From a checkpoint of a small sound classifier.
Model: 2.76M parameters, log mel input, arch vit, norm rmsnorm, activation gelu, patch size [8, 8], layers 8.
Training: adamw at rate 0.0025, 4900 steps, batches of 64, held-out accuracy 60%.
Data: trained on acted Russian speech (Dusha), 26041 training examples, 12.0 epochs.
Rows from block 5, named by matrix and row number. Rows with one number belong to one attention dimension. Each number is 500 + 50 x the weight over its row's rms, rounded and kept within 0 to 999. All counts start at 0. Numbers have three digits each. After the name is the row's rms in percent of the matrix's.
# q: attention query (model.blocks.5.attn.q.weight, 192x192), inputs 0-191
# k: attention key (model.blocks.5.attn.k.weight, 192x192), inputs 0-191
q.88 098:455573541492545389523428552560465620482536517497482538538494541420537534549471511590401576510474416436487417479571477566560582444504562455575528518541495427470480444421500551426532468465424546505463553498482493458518457399445556586461455536610473424488434515566559495450549507549495518507438458570531491447471472436492489462433384455507490500631501482451538457466517565509522497515545589461469513522456504527474452446439452521462430588567488522514445546479500461489410477450428521509595463424578512525518506468450486486420460578534475459473575497448454523498548494436564546428
k.88 114:415579482399510553611496507523490494541481530551514511596442464582460559521514578561448534446461504451540499464495525501538540545501469435509458466493483537534430507464477588466497498403430562540559511468645527432507491552592497471445558478508512427473489510614539509580534524519398457467553549441487439475517604521547497416481507487410448435466416425522524424457489485456573565563473448445458517470588417501509476466507471454498471534516535594441568540572487443480444461396524478508503508487514585456489471403461508602483495541494427535472584563552526503515562431512568531431
q.89 140:446554465491504525542532544527470604540503500569501514574395509558523552569485493495509550515487468449457520488514483521585481486613627463517442491581460529506464438480518512459547534457457615514477500473529498483523504518574563510494416446452478451541490569615558520523500461490419415454526545462518481495533587462544502465455510439405486533539503486541510459494550527411428573529518431510456436471591480562428454446534507487496456573487460559422500571542406458462551454404484480632479506405455484555507472463426531506494403508587427611506534511463515564491492477395437529391
k.89 107:539375476505496401498434503568514480484507533507493541467534496435531382539478392429531521509556442548511434512510480515476518503476482510521495555522560447452479511517464411502460519534459514522495553454404526592498523460390506473417523509514517534480524493459463505371481538513559517509474409575505599528423430482458486426355514456596513517520543523460559566535461503519602470462508538531513541520433591445493554427479534527487532494461544483474389447360539576435499501534450587380484468545524579454527552587506509493494592449503486433413506515496464480498552471522507594568
q.90 126:522476505545515422478525444508433523453464474427478525452570512412533508467467517557433480515472454506462426529540510526440542450438448533506548587481521432450511510479426512466479420543429491513509543526473490468561489381417482525541530553604488488467474466406497489436535464552542545551431407548559541488485381480478451543524410498568507433599507480463407514466452529553589416467531595519505477595385557449581550509485499469414465448557543464576464488459528515571459506576451523438564498517616582427503587485527533425508553531413570443465537451486514477496498487539550472587
k.90 076:401436461505460560442597499518461544476359421536464481443550495507573427476472506481518512578413510637553535569524462504521452457462527602541503513462511459472471453450447507494508560490473521400467443459509546463523536496555661417452419471495458516486517442427436530502534535510549416472464520425523529588530505487488570502510515410506547534570530434577525495521525557468496490454519548658487486517539530541571527541548544403487500472465554516483545485477455551334545434540495504504503552475564435441514573542505515513559475506448456545445550475584535522456465539477474509442
q.91 107:459576474422494528491434481609431553495464477486478497534424504484598566462492583562462529521541448425408506489530489508543560471486514485506488564528504492491443473469451495407532396475455637624450591511533477396591465482478515514500435504560505411543451560471533527569530407545459524490510493503558451435539498472574485503386448490486469474536493510534532436477524517555553533486568558530373506522530444536511504415474451469416456475501557562467548555446485443550466467441432456555562453488514561472527541425422553488501502538541407590507564393411481538445514439470533548526
k.91 089:505499487499393459515472487532470535539475539516505564496441528467587474409410512555491474540522449571557555479535469531465535420371400491519574594433437452462402467472458526481492506525497476448445540479440575438483489388456601466546515512580472528509473488440516523471498483516563514505447479527560515571520515486521492489398455377567565482603478465469456513553537554467442432406544566596487483448470513447554571462503535552480589483523562541513462500364508551407495515515462490381545475472553450404555486488522505395521563520549408544486514523507422504453495456461504531522
q.92 059:525416505600541460465595623371569566540566434520543558460539590509388479552489487556458431508481576427456481458450524511496477494575586484602491471580491457533534469480585527510450547519485451496561445465457455532492524430476503579530403505535490522499483475599497497502488507489495431511464446505493496418458504538435539518657433577500515522523555458490501557471501534479537472563530510469610472491420509551489514501509513547515518529567397489561475485560497570454436587531506524504531583475544509557489430559516462524498593556437591451520451525574501473545502588550488440406
k.92 079:636457511537506429496523492439593527481511527502497556543523515421425551471524488547431576483556531475504429488498531457435569535498457529469557479485541485515545513524523570565467546536479399459587508555498487553432497415532370534494536511566507528482540440523451497430497538548508499573446509528441545516465414529445461536581455522526521438497485451479506496452497494543458518558496527441604507584345526482484429542409489530443500490647469446621480508458510479519462557525536548501535491524532399496505521460475481514455616541452610471628523541508564495594522462559569515578
q.93 060:568471533478503513493519468491475442428468554471541425530575467454458514447535486491494489505539521406508467532501519483394545547452364403562521526494533439496501465536471529484419493529434479522568629509464456513563536485495467503451545494548510505442497479508544485507485462520524475566511475480475524449442449540525408615487466530530476424573513467429452529502445489600588435604465570388565550551452503440466532431495479526447449504547556481564508501432518523579442528621454597408538416457537588449443519474540508494433602463470479458529499488563489465604501390560575462570
k.93 063:469430526574539514531517524519497490449475463495482394460552519536497543516395488472570447522486490604542585443560462517586516413461556435493579550513446455438453488478452414470530491502553477456451420547435522452533502448393489494421428531499473528485480604510520500560413522443518439497452437554503468512610538438579506549453484350579537541473506569480519500622425527491509489429565527550427535554564479527397504503519535520511444562483518517443455502451475474460575509534513442499500452531440511509534521502520499455448452455531370539378512535562427521451545570514532432428
q.94 094:495440493479525475479495511547464515485418460467484539444553470401552536443517548562433480482530493553487406554486546477470568523468433519554506528505563496534548541491430509483467506507429469583566591526513452429568462443464506507516516506573564469425480479420472516469560486586545481573501441499507503452479429544470499551442455489558473448586531495434490465457448456586629434525502570488493458578403515504566557481427497418438519475543602490584522435409568500524410490595474527455553488544590595408478545530527504534508627520420513433465472448570523470516516465585578513599
k.94 092:336515529457515567538469462585429480433461515477460435493525458526610480516483515446558479530404487617518558525545481534567472510474514543530501536501505519464447485501475409425540472496501555478367532474504494464570520575488611476512448479450494461496496563452550496574502453464492473461530486484522448518563565464537529474409558447546491556503510561488505502583441504536540443407502509579351487471606467484471564409541477466531441551409553513439527477464492479498514474474462417539429483489489572461532517543491524449467429465533393542342497470493453511380519572488460512457
q.95 096:494558517527467484541481507434561546560560508550533458557403546587431507590444461454518463507469499463479572438499483514540460442544611469467458485515462510473476477503562488527533504489559513460451388484483516517420529520529498505474474514426444530567491547609525484535441541437467525455499545492538493539514565478548509464526532498411524552434500482538491517529516526376383551495522424530532508445605485524440451532564481560554492545503373515399499533581425496485555530380550461497460528490420406608485448483477469465502396486549487577504530578465464545479523573430396472348
k.95 080:647519464515431475449506509434539570558563492520530559567466556451425490462519509583439521473600491334464457502439549511404546487537480446436478467470430505536505511487544580547450514523498458517606465467498523543437491449549436545538564504540488541471501488533491473453526554505502527526482545495547566489436467518469454506583464542462487419493542412522474511429568491425465521599472491445638469489420546463576476564481524553472556426605422486523482504548500519502479540484524606500535512496510491509476463506521469529542555547485612512656511559484578505619438413494526504504
q.96 094:557532508402517536481416481504592337481499560573490542519466475491524529476529568539465620508529545498472501463445426500538526526562515517508500489506507519566510521433539527540530501409598537558456551530537600454472465546541484504504415464463535484553508452473479526559594459485480480502548552508463465559489527533471495405430463589515513539393436506511591445483612467530407596533493506505495565415544475585392504485463500546563464593467529540553520522468503531508509515470465402553525506384480386583547491462466496518492475543571487528567476413427497502404528498541499601565
k.96 105:531460523512442495509409440461629480555558525485555625497501569451555495445503481485471489452462503542510479456471510439472470495463485510522470552456497498492519563515514488561471471533576409577449526490492595524420542472461497495479481552533537540514506517437445424424495544448556561573500431516538560527421405497466484412464524563584498553419456487471564548502498434519484442429482497509550541491401576508508547542516493603542540432533473445552497426370570573438473609463429498440480484474531498502498501533456410474553564476432568452578488523454418405433590525540512603588
q.97 084:605511476476438584481570483370572461545510500531572517480476561502489479460495464465513455506499568525501520515451493469460404520530509515518455490454440530515550548493561554605421517522534515529500428466541579494454636516563493546500543501502492590479426481484450466490497528430561517531502555396568561518482551536520531469598558542455525553439526415535417555525600519496447480515438450512634508434497566477550396562582580520574518438531467504523582463492437538398530551544499502439433530497462491510467469570594450483592511498542574515540462551535511440517398554491407526528
k.97 127:467524586470447489538525387457586506570522448479623528537460572507534579401517466488537444437418583476479551466437544439466504503502477538556426578430511534533472558516586466511441451537572475603462492551524558491479538478483458563451515572570558469468449574453508401483424561419473570571528423481526513489544467517541496492518545511475462502419423533472507559501480424504489458535494469487544528517432519546499508508498430512585512439551508468551507468501586458512458589473484397466498554466452477536411461473498435460577559424438569496585532504430437399494585488551529516619
q.98 053:492611500578445450451465487544473569492611447431578468508524512481532510615492392461540425383582458398366515486421548475451485497537591454507496519549520540502522547590569428551411442557542554472511524502437429619422565548460449562540491528495565474468488489537503411472408511465559577496550504516482481521487486528522472519490502477430440437492519537482467529493555442508525568517492441502558536547498508531503516586539407541536500502489351516532444486532571441552486480520502604490480518488539477603446472528510452466450411456479521495523538468443470467503521444500551465416
k.98 077:622523422551482481481541568416492537468533493507459492519538520550423441589469479518465488532560502452483462481521480546511477484556565422365509490518441521437468430501513550503514536497423486395545432460489435536432470494529446541515496455483450576538499478633615570511542508535460522457494582484519527497425528498469456521573480444516517451467572448522492474494500540434500510527507445500621463500585479467491437560506581561464489509533375529437519561627417491514527488445578578532476450554505558538526516520453541525420480562500551504538476593499566553612433531476431420387
q.99 070:562494485479509564522365506492504525451534642487542567569496510499457519509524606541445610477565521454530476467495515497527539498473433446511517538512505540499454509491488519530484544457475521579503534547509481413477519499478400547408581571554564489500458562531492458556518554521545481572521487536518476441518498498549474434433493515528488535565475489427587461492507432568555530492513535326464569462476483439411433459511466534475439521500541511517540467396560472504463571462411494407544395564470662452478521436515454538408529523551447508558545530460447431574523449471555598517
k.99 070:442403404550510540504567542548394580553415459530488470444530455491515449499463448440560471549408486548489535536519494541527458473576505515441485450496474472429496447510400455418543470475441561442492484428543506501577490510552538408585473437417477456544543483493512560508447375500502443400479482487509543531536467460562451475522532482462509492568548519591380553596498542465495521532554465553510467567561512498494504493558557426474588523462487512497459503526409590476621435517520558566469498474484487498522560512504631464478465439480446525462480478536641543473494412471435439445
q.100 123:565448547496442529429505521513496539469563472432592488433517586486505434510490470509496478456568531506448487492417559429398480488507535521488465560520477498516521581494551507566384533540548480500541534491509540486458611451477518578523519574543545559416390463480402420389478528440561539555512452474593600503442486556491524532508529491522476504514600448465423564518546438513543426476456511540586521503456608470558496541569510530581568481539465463541533415439549550512434590560448572440493527517524502491428475584556388461517591489460518495540534462473499399530420534535499554498
k.100 137:517553620465480461517440427435593472509622530438593541552467581495495572499525520528477452447482540464492551416471515450500542505451505475568501567487508507522482530508608492533488451502591425616451522587462530485421517465429478606462502581553535490505464584497492394524467549456504581565500452534504460420529461489512530459479493550513483530441448519408543509491446457517452451467493497483548571464446465525464539510464436607557513461539411476511466485510585434514441602425483429442514502561464492551472427493505395457516572490527563494546517540410378455482562582520539515559
q.101 072:473502482550535459532549466448496407511394509497397456520561448529502508457424456455535458559395497533573519517503452560518501459491464449433552380425460445493480476492487460502574432469474472424523457516467454562527412512471449357579502442440414521539610447520546551506545503522486434456489483549507491493496446505478469556580484552510581463412436473521524485575439537522503540522531515532515525558553514491494557540502446439433452539437560472540424508620447463496569453574619510520506475528569481464564480383525568533486396503421532498489480539538532568508543474505526354476
k.101 099:546464368624493500491550588547448518472469470536495424459563468566467423553473422476485492497585486498513437556466521517506456474566515490399469450505461523465492484486461507486480542504455552381540423409560481533566517515569465442488498457478505562442493460590506552418524530513470434440527532460547598584448537541452470572535512416467494492498610467575452530536524484409554499545476422485500454529593574478552473436569572438486494543498530486441560478574394523517509468536596586529488486498520533487504504492441543523474442515442493480510479478508633497626435443527431458408
q.102 113:456542436503549478560516499493525463517431537564405517559484404506515564494531531479521525539459456473552509496581455557614507515510482457496517449481529494473458433488444487474604480440448513460472476498511460523549399547523478414515482418443451439574613515521594611569544473549427471450498544524407419519555499430504440468485502503489522496474410543531572440501450542498460580525535496434425479518538417541450516440429515488412434534430526549474440583563460449489571413457523432552528467473498492492580489395421609545443393520544440526480480537533518597468574430472500448505
k.102 117:490456366539508530476595554554410517493374467546413451469540413500509442470478470477517543541524471532499446571549487556510448517561474521422502442499499500481505462478395500453507531502416557375544462420537484525608485528578471410532496426450462519483547426497509626476522435546496460428496539480488572584460531505475446566533510447483512475566547485586459499512542525480559523536520505513462437551556552476533430473530566412438503531450596512513526507487412567492546408588524580539477461471521503447527572508497624521485448517451475504466479449554622549545443415476470484458
q.103 100:397602488451560534507535414481502367501401510552454462572512481556505629485452521503495517523378468464540519464531449573585531472492470468472530469477469479491445440436469527439557406433507521492430494528517506459573430529500455451574468487477436399572546508501568525586545416496433471453501486531511449473568534450533439477510490584489541471393366499517505443529477531537485568539541491478477558490586450547432508476479442491415435564462574563545487552585449436533562462478512413544497491488507509492567532368490552487517431523499452552461554504502465562423537493483553447507
k.103 097:526456384586497515456592576554403491479421452532453394455590471529457417561462463480487525513526497511480421551494534545500446502561529485389486467530471517493505504483437513477466543494426547409543428433574473508599491515562488484511475451467489536469489438566530580456509465525481450445509537464538605559439530527461465592549508435472498463501576487565448495534536478437585500569477468505494472540554581508506437472552596421480478555500540514476568504575406541544512425570562556546465481512510560481495553518465576519458457515444527467465500478561661548584401472489464460398
q.104 108:513577563461415508533425500428515462510545540453472540549482555542517556451442566556484475594502467445475540451566414569494513429444515503460529550440460435439448430443536528502539358473529467535431541530468508443463456465467545584543538508521381527579487530474568481567531505495497600530406512524524450542525512429554502463455438530517608530516473501516518456496511611523391495447558521563501526442545437445541528554456448590479482402520374548462494601520437454505509547431538474466553484499511435523572476458463454453515461561540477532548509522422419583492565551419447493509
k.104 119:473494562573487529485553450429549497528576453447574467500525543522515496516479440431538417374421615528548518484446599435486447466565520499468456477451476594523535568549553468561468510562531440424537420541533461557458539520510406529554484558495551556425446578512499429494425579437517535538535463458528523521496485568511532537639571495437415514418505513471442554536410418441490481524460399484576482519501520477430528586539479533567538500546427433523492475573521464506499553532546485513422585493423479569433435503519426470468461445467555486517483542488544435531540535563465429461
q.105 097:519434405469466439564430502548542541525459562529438556476501441513445478470453418466483489606571410480486512563576429553518493483451469511483531502428541438414456443516417467464533530460481533541478511430445600599521464506490488486389589431486415494560599434490480553440506513548468503428444484520410573527499496414451415516478508478532616501491579511570517519483558592487538483435551512502473456489524573463608505454462558502435503410455533519437428475438440526462548468505465528491515394554498514389520608508525599490541543482464513519544487490492509534556441509457533586522
k.105 149:543543484450445531560424517479558538530505619551498534575421485605472524447490571506489475536573437431545573427558428580562479495432494432477503492458461507446436430459520530481569476426536474525432521485505521478423471534525514477479552476466415480607526533542574511535532501511409512421479593489459470493535588422546469464466505458500561524490465486567566428493507566462414543444544444463474530409610455480526475471499482559520487439467463558422520578497397438495577502423546494502516433501461438501577494460408507507477447549541446607606489571490436561494531475395488547475
q.106 129:599477472534455414612464472396581568559499611479503571601452491519323508479531441476517524473575503365510533522469527462504500525506453427482481452445503494484495491539561460505494517521480452551565416513464561578492496494510448466413566456492532514500566538521525523450495582503442544502503484517430555474507445504493474399508526488533500465445456527531491558487447478443479496526507481314529481495475539460495406431467507538474545413477508471504436521507507510497518533418541531436487460492464533520434449484488536503555505470498609483591427638488494508582548347473493541512
k.106 086:516440499495587516530459564473501507531534540529522518480557449480467457555547544505507562375516561517548470557417610398494492600488485508590436407624537585541612570578508481509492524503502449576609512590513440503488521598490479532472502486455643512461513459491462513541480487515494449503586501511440448392477492601481545491496545542498392519463473534477499513502466376554521520517416449424532496516498476534470437490528500484516475539424522467548494438482613537485465510500472434542467532479473595540394487537504478560491532493464546420486399512553522410478501517610523479504
q.107 104:483435495564564512405587531522402474471535463511443453402568486470587443606500551539486471543513461556493465541542453517486482502499574505583561487536502455480523471489462551470524589552467541411506499527521463491550493480539619552605383497447426489429479444547496518511515457490543393504436545496509502500508535477469558599569453485498546568576563516476407470494526566511526488477510547600459378511490495530514573459516570471490477609491529458494536513567471521543514470609441530565524560481529563531540474556574501469448469536540483484383438480528542547486406568495476377414
k.107 094:477457457572601445473601551499454459463364454553405428439635428456491457516495442488557533518447542578518425543545489539561516501538490552529540461534570484501547475508400469493557523495447510444536528509501442523615445469487477421457463463480505456465553411511473566483508402539482382503460455512487517470486438531449514563590466498526510499526458522512497519536472524576602519574542558466490485607451522549452491500441495412441445614467589457582461504504497583493501427560522453536526487478571538503535542516470583553453521469411496428435487496601559556490498453527547460517
q.108 096:510485515610469436540540498462427511494538496437510438465547511482472519477457379433593386554470467500474546521503487513403476424446482515524535500438476472442505496598497412471459470604502484488530460514405458570533510483447499472521519515470447537460489548479557450472375534434502500504459435535546516460522451485514485594547535435495546477499508568456357569589406535488536435462527502542526428550456540449536580517515496478500516485499494400466396465595507512576541513529536544469465499574486562487474467504567517418490516374430596451460476536502509482573491550499459325501
k.108 116:514543613417455500544385430425609505525627546468529566564422539514482551487549579508498458490491503464516581427508496466526534514431510498536504530487526503514480501500592518541547491478582422584444529555437582464365477506425529555500511553523495516612511566485520452557488545475484577526490510531447436457543509448524530427482490570528526541453461517468569468447482512522382485431488508526528562382493431515502524545459442628556517415491406502481481533467566440481520576425482453474543481526454456527512482504488442477555525502523537528536519548431333498488551556459525549549
q.109 131:430545459505531459561497474510509463501408543526399513516517392515511587448501486466525512545462438492552543522587424558575503508479473469468537451476529495450482424488402463435607438446485495486436484516462492556546396527514454390532490395439433466599633516470591607530524444548445478425485537529399463509563478442507442489497501532514563497474411561565542460506436526504454556492565510490423483500553471493508545461436493481405429510428553530489436553557464454504578416507520461549508458496493472430591552417465609526480406515497517524473472523507481581453551455468505450531
k.109 101:505449369596493547473566568534438558538427481550452470488545445531457423505482462459512522528560450504514472568518502553498451509570491517415498458488481513495506475502430514471503540489437538392555448414555466557551482520584462455527523421460486547485540442553500593450505493552483445419516573440481584589437528516448476569552513435469498484538586445599450515518566521417509517537490444506490417538590569475550424479566587415453512502461531507474536514519389552495565427540551617532443483469509497457513536499446592526469428504458485521503479503540623530592456429471446478403
q.110 100:547437426516513433514504528514556454502428532557373498479532385477528483454487494502471496609529461607628437567575422572544489521482450493477580440464538461452523452507402482503600564490453431391490481473497453534538444499528538441482550433450462555536592441485522602487561475585511450483429559501390548579487503486415485517532446505553598534529526529566559494476477576473475549465501536476453442507524527440530538496460581498413460486440555489497476527473447536483529452556567519522545446502550450402610564497498578539450431539533497515466399527543543552483497484507491487464
k.110 057:493569452474489594595499491496567496639489522495501591503370501572468540490532563476517528478429526495634553511534493489515470529487429495530439398470444511486499549503490473553461462476532491458523430557601456456501527549551401443591528492497535534426487574522442475488446548496508520470513531431529565496439573514548489427508537515387480508461449492522494520519520488433428627532476439495478506484560525458464432502531454518504555545480509498525590528441432512395530514472451529491500549424440428426522424473483534496467463446657394599500461494503527521478577373461459530493
q.111 073:542458489601423426538511522470464627541518472466511439403501547495450438481489409442544371519583488561523496546507515490446451481487497523502518496421475481479525484572505399477471568609480458432505386449437530592516535490472552453424501477471469598464483522547484472441379589480508486497445487502568562516479472523451526584530515374469501490554585542517448578529470547389496447507512436573532404509457553466566580486520528478549553396524488439440453472532471523473480502533581526489445515519435489506486479590530500451521539421478579453477454520521513493590458522496426440438
k.111 097:488574624435493470543411461456556497493577571443547578545469553489514587493548538551495477456510484472489574432486527477497574515425478488581499555494541513542482503524580511504498468477575461642506595576440511446409494469412514579434540578569521475529467559460503403541483522470507551558496432548468423393542467491548530476433487538521474524484443501406556482464473475560468470457517540497522576447432446495490566507446401568525486442528456494518426501466604445507446575428467413466552503532492520522488470482513417471510595507514534503509543531459347474461559545508578535569
q.112 121:535467431533485540457580505526476534532416442580547547466497502455550489458505507488442578460497518501490395590447558468469468518611482519489432466534497556544578580508439517520436513507466625504551466452567555519544560495551466448540508479552591546426463433443480528446552473523558461551549507430547557590435469581430468484489543461486441457565528442542465537482582438485564491591435483473509495583441574462547466463546518418491519486545596485566576427407524559476448475551408525511477504405544535428453520476452529534533481504471468493534479422548592412473494380572481549512
k.112 125:516533588449521485521403479523520488428558582481501521527450552441510537579516574593373560502584482483470430406514445502562572490496577444535526566582502458519511493432507547538522561451496516521451600572468542438452488451436521571479475573568497510536442537577485474510567495512504539550434517544522490474480531501465508419418429510555533560532515481416586441448509539487454489447501556496445592486492507514412485466473433609505386601543459504487546532462535437487416539436416528508589486479513475549530480501474412489420507581604455529519564472437407504520524534460521573450
q.113 120:526436408518423531500550546561524540524376507571481501508473504533510448479445471472467526552551420512561457526548474545562445477516463512431472498441446515456458469430402563500493513444454546454498419412594549508563543509568486402499541481512441500480483441531512552435585482540459496440503555453532597618464532504465436515483519405498546469518557406568534507495575530455552557486510447470477520469540585462597423446552558473480491504523578611486572493466418558440527453536539552477459406493540531344550561501479532511519460537513400520506526518510562519558425462480468597457
k.113 101:473458490546606471456480509590463403415537520475475463485587496450482516628496502537441584497506509473436407485510486523583558487582576444540513540586525479478519507485480520439522514458425558502502613551490499505602463487490440523518391516540537435472476503559515508489522423493449489515491473559476493470489434502461421544482467546547493506508512492397510501536453470523531491527517552523437529573494518570338473370455490498453365685501541479535501479539504444568442477542470487548531472515515564557497540530491515487347557517542502416433536476410555477478485522504551519485
q.114 101:464554572476477540509424493464431541483612508424579491508460593518473511507468541558494438466481496437432564430466520446426520464440537436545500564534414491568466492469590561480449481516528546563500516564479533411430528487480511617567492624534474490470395580504493383586417558445517500522494467514598433426557574508631576475537482563454487509505510480447383482533480492498481434477529493522514515465504431513466518574544473562561546528573383457470518531542486403509476558417480499481512529551461545580452433514546420457534505503514519539454547461484439489502500548473551442454
k.114 076:492427497503544590450516564457462630573498492499486563459520436454523451501541620487546468489439506532527594565504541472443449537445487579522500388515514493509545487544485498521532537591536472521578497491467457450442534535496676459550505425411493531534551410456458512583467503491556437459517528482451425478534493449550589453540535546453506524578510551530439479478530521515472528454472474544521378447473418552580548600549556469502576444406506478454490515505512564454574489474470574589464553511467490459502481573604524522613480477508506464434407517579477513455457529484485451446
q.115 087:478467441542526444488568533526510443533434520556392523472526392429608479454557470478495514559516453521591470571590454530568483535529487533518520441486545451471532451495407467486590539490476479403474497462500473560527417510515567416549505413460479537563618433446527615499575427555528435499477571502386519617495475469448489523510497485536545518508465556541575498459483542483453548462477530515444422529505507460506586514430584470390484499413532520525446514498482532470557450546479491565517496421554431459581517439461592559426428543498504467483421539547534530441564443489465432522
k.115 058:471509468448469539506403458588500562504502480476501543485390507501541505480524545525481572533510490527515523455567474469548554460506498518584490529516520457468461532483537494525478466455526538551463549495497492453469517513498366487486477528570486466473484620455432498419492518506522579442433505496483536496421556464523481364386459517465527525546520515528533491469579523483465571438556514465406576550508564484432349517492496527521468483495497519516533531316460521458502498433422548497545492450457443498485512458475504488435482493635391638524515410443492534428539410405527617566
q.116 088:604541457549558396579419546491548515517557598507445527548450436490455497515531478475506545486594471463504469497511499517556521502523497412497532400505517484473486467549499450550538564477457509508527464482451395593446378544481433444461522444467497557507628505581581531528501551560469491478501526599362476497457457482448470475476486435482507525497489557512603432480456494466464624518499502392461523519528460479466494430406547509470434516469499522455376526534488468499513478475566534501510404519497502555523462416433541543364454497578434511539479587480522564581555418465497511483
k.116 105:515442376593504474487583583565418511483420478556417469493557442536474433502472425464503543532534453495509453557534482548534475489544485492421493469486490499460467472494400497430498522458422551373540460415527484563570470526559469410509509424459489500499563426573524627463531452536459480439496525499497568603476498507469409584501516421507517475547548462589486496490553523443526553532525480489508445554577555475551433444508557417445510531467585531486487490523406551507546413535569570522483484491534467452522568472469637549453474517448432508530506499543606540572463392495484477464
q.117 118:436554444490557472574504470495530452517436541551402503563482421528512588498542537484525535527434471458553520502561464547614519514505490452509530451499515501485481423495436483452593468447443508500467469499505449532541387567503458432491470423445445456570615509525590574589546471540410455435497555536405430493555487446501444472493492522496523496459403531535572439482437519474450595519537492448429506502575421524434503419441491488422437543460539533473460565577450429506574414436538424551512470480490493514569506385450592553445408521552470528468495543511509592469559433470498448498
k.117 122:500432363562503520454591570565393524497373454555407440464561420497503424500477449483510539544520454528503456556540473549530461498551509507425492440509487485478509471477381498464506519518418546388543465416526482524622486521550488421534493421454477500479531416520495606464533431552493437439485542470511573579459503516468459575533502453502514469552561489593470498531528540481555520543516491514480437545540541485545455480522571405446490535472579512504517500507414573491537411590534580529488479461528517456541573511486611545466452506449465493459489469567636540530444420497462488438
q.118 084:533487557469420562488466487538496555408574477478626485497495588488499460519505511534492511467565518431424533469500539435482519493502505484522460619561474508546484541483568535484409483467507541550507541535533543448514570437495482611466490618602558448413365562498471418491466496439496560579514453449615513465475550549585485478426482500509434475555536445438457488505537483554571414529487529468496555493436501500486437462525460515573519533572503492513590499395553524543428561481443504442524500504454589531448553567491416437515615465483506477544591459434477429489447515490510616504
k.118 094:456544632376514506502474435424597480532558520482532570552441537479528610479533573535512495481429544485481594437474503458500531523447505543574498528507548512541510520491544516541533466506545487618469555556456544448427497491424554570500487569542509430543471548427505422564501512472520532565489454532486409415554487491550561424499512598503489527444394502421529473479491513565450493486527562512513557410424422559456563562453437565509472450516472489560452512456588462448480551445423390482528512488478514538503468513539423475578543493539533516508511538472357474392589538503550512556
q.119 098:439472478565495442489554545444448527610480448538465442472530491503469488518432455488524353536427499554528503517485498563487478454509542534448512428452468476506502447492516477472569516527484471435508419475468519529480498454493591498564480454438405544546499442544480560478470544529499425462443489504541531514527503490462565568565480469460563468502497523553448529537470574395459497488519450644530452511522527510550559597517531484496579499513424503419460523656433515479547461491633517568489536568492430540517450522513531497603429499441540489439454531601540576519463623511435355419
k.119 071:558499467619489463500466540552446480479551488473534412450555536535452474589489440536438417430572524479534415518471554509474482479529510463410521515458451530472530510503531522491458515520493495350562433472532411534488517462537447504515544538507494578395449516615471467445530636520493487476526511482569566549420516545459499613517470424487486472492611467499468491516453415420561477531460421465525441525588571434587479501548529508519505499558484519415558487627445488599418517525617543499476509518523502506467489491452492479444435564458509476503487504469588495604453523542455414434
q.120 117:517554535487559563466507538493506499497564444534539494523452538485500508572559609591387603429538542420454419487449544464487535534584551473486452494554486529579494525446526611577437524429431565454537478498591479425452497496540459574566461535590564523410437507582515505521611509522515517600549571461508480524429559558473528487530456467446429487560520402477517433420561474487505565575451510497545523503505487490478448504504512541523471578603484556520602500525487505498416514468475505541559562434553520579451424436494455539432485609593451488557541484469526468531542464494508527438
k.120 127:524547511483426483532456471485478523459513540477525492549477577547460560441433534562467458563520452433503575429502479561492504445409440412504546595413434452452404423435542573434459433473489445576500466514475551408513523433457558577451552556587425476496421542531531435520513520472453554501454477510582490421547515452589448548459442446522546439541496430486492477509495584523530465442581532510534543435487504470537499466511491561495476439564538533480511542511443484576530550477531499439530466640536591433485539491551498425511644528481514551523600566462431516593476535419553514501
q.121 133:438555588489491504562492416487435535476496471382511518525517532512470593495511534523549418510417466494459563490545470505528550452465509512516562564484514459467461444548515436399522430542494491540438546612398482455556438466434483534503468560520463421564480566452561444570401480485465580528441410573513433416599465420558483527479488554524514456518446590428483449486374510558478432488573532496452495528495431522489520457447408484460473520482497454502436577556519378582480528478512458464524530573460540503510548511534499428518526443457579515426544453452415549462533579467523438554
k.121 106:537476498495458527596483508431572525567550572555595497609442532624403518486451454454495448430498466386561615424445530502493460484463479379479415447481426533478470512478546549514457477463527490586533486488580514515474560502536466508443530530540496492491462572579570420440471518445401465427561528441544519427491579517552440483538572496442522483390444439549456533545482452429470515518501403446570565455543536497457459457570515551546522487554476510450525486539462533506529538443543538462447418539433553506475442477425490546549479484514505585559515620522497471560500496472559495450
q.122 118:538561523402444488573417476471577549569475543554509555553455523518448533438527558589382499491515484522623470491482525486523500539459431529442454461375497513537501507419532555548520499432507438485503475482559548441408449483557480484467619507567499527488462497500452497476583548536491521520500543448513505556458515508470501418502473418504494487507439459564587405393519493437475474500474494467550511470504498431572444559446476529539541353550465575515542526468492495386440528429596473465561450451542448436481509452468467564586462612518510490618493550530460484547562453482527575550
k.122 109:514497538492514443453533524509475409430480507460510508467578578451523484531411500562418523497482444444446457463516480509484573412434486494531544563530474373463515494422500569454460442483496492525513540490499536451531538377398482570498495591632492457430437423480460442427568454481486526543394411576608562465455458502502449505486435546547539473517517420419449507522540516568582445490529621476517560550425548500523522479513501503492480531557517483597476493474548496536424508551426500422570520487601564497481452504531505424466569543435500406473569482437519460492445506515598544508
q.123 079:434547524461529546442417572535578574543523469558468604454478475505554473542537549514439528491547507514568436480487523500580483535588608545540464500541488541538531489463528511520577585453539498451460585469522477473420472496538543508543456421486512493589519447513429554515539459552517514517533567443437492565462541506430519402457470542472476598548535511546645464418583525456401519489465466540494487468515474578471502508490472519534479548494423549462555542440504506375483503467496461608533559444504341573534470563437483556517449581528451459499481468473456536430503593469475618476
k.123 086:487444439596546498480618536500402561493430493517477492443582512486442511567528476500503498453495527528522438553421598481445474539520462505524496434507490517561557508532516525473463538527407484419683486493553401518595503471546490485553543473484540485394485445499436513501500547550513437511547501454523488473502468603468527559549509469458430453537522489511411529459427498503584507569492467474524402613468518464536478524497534453431503512557542458518497493605515544558458445529578542508481598517505501477433498504607529551560496509409543398428455519588597484544475459584491384487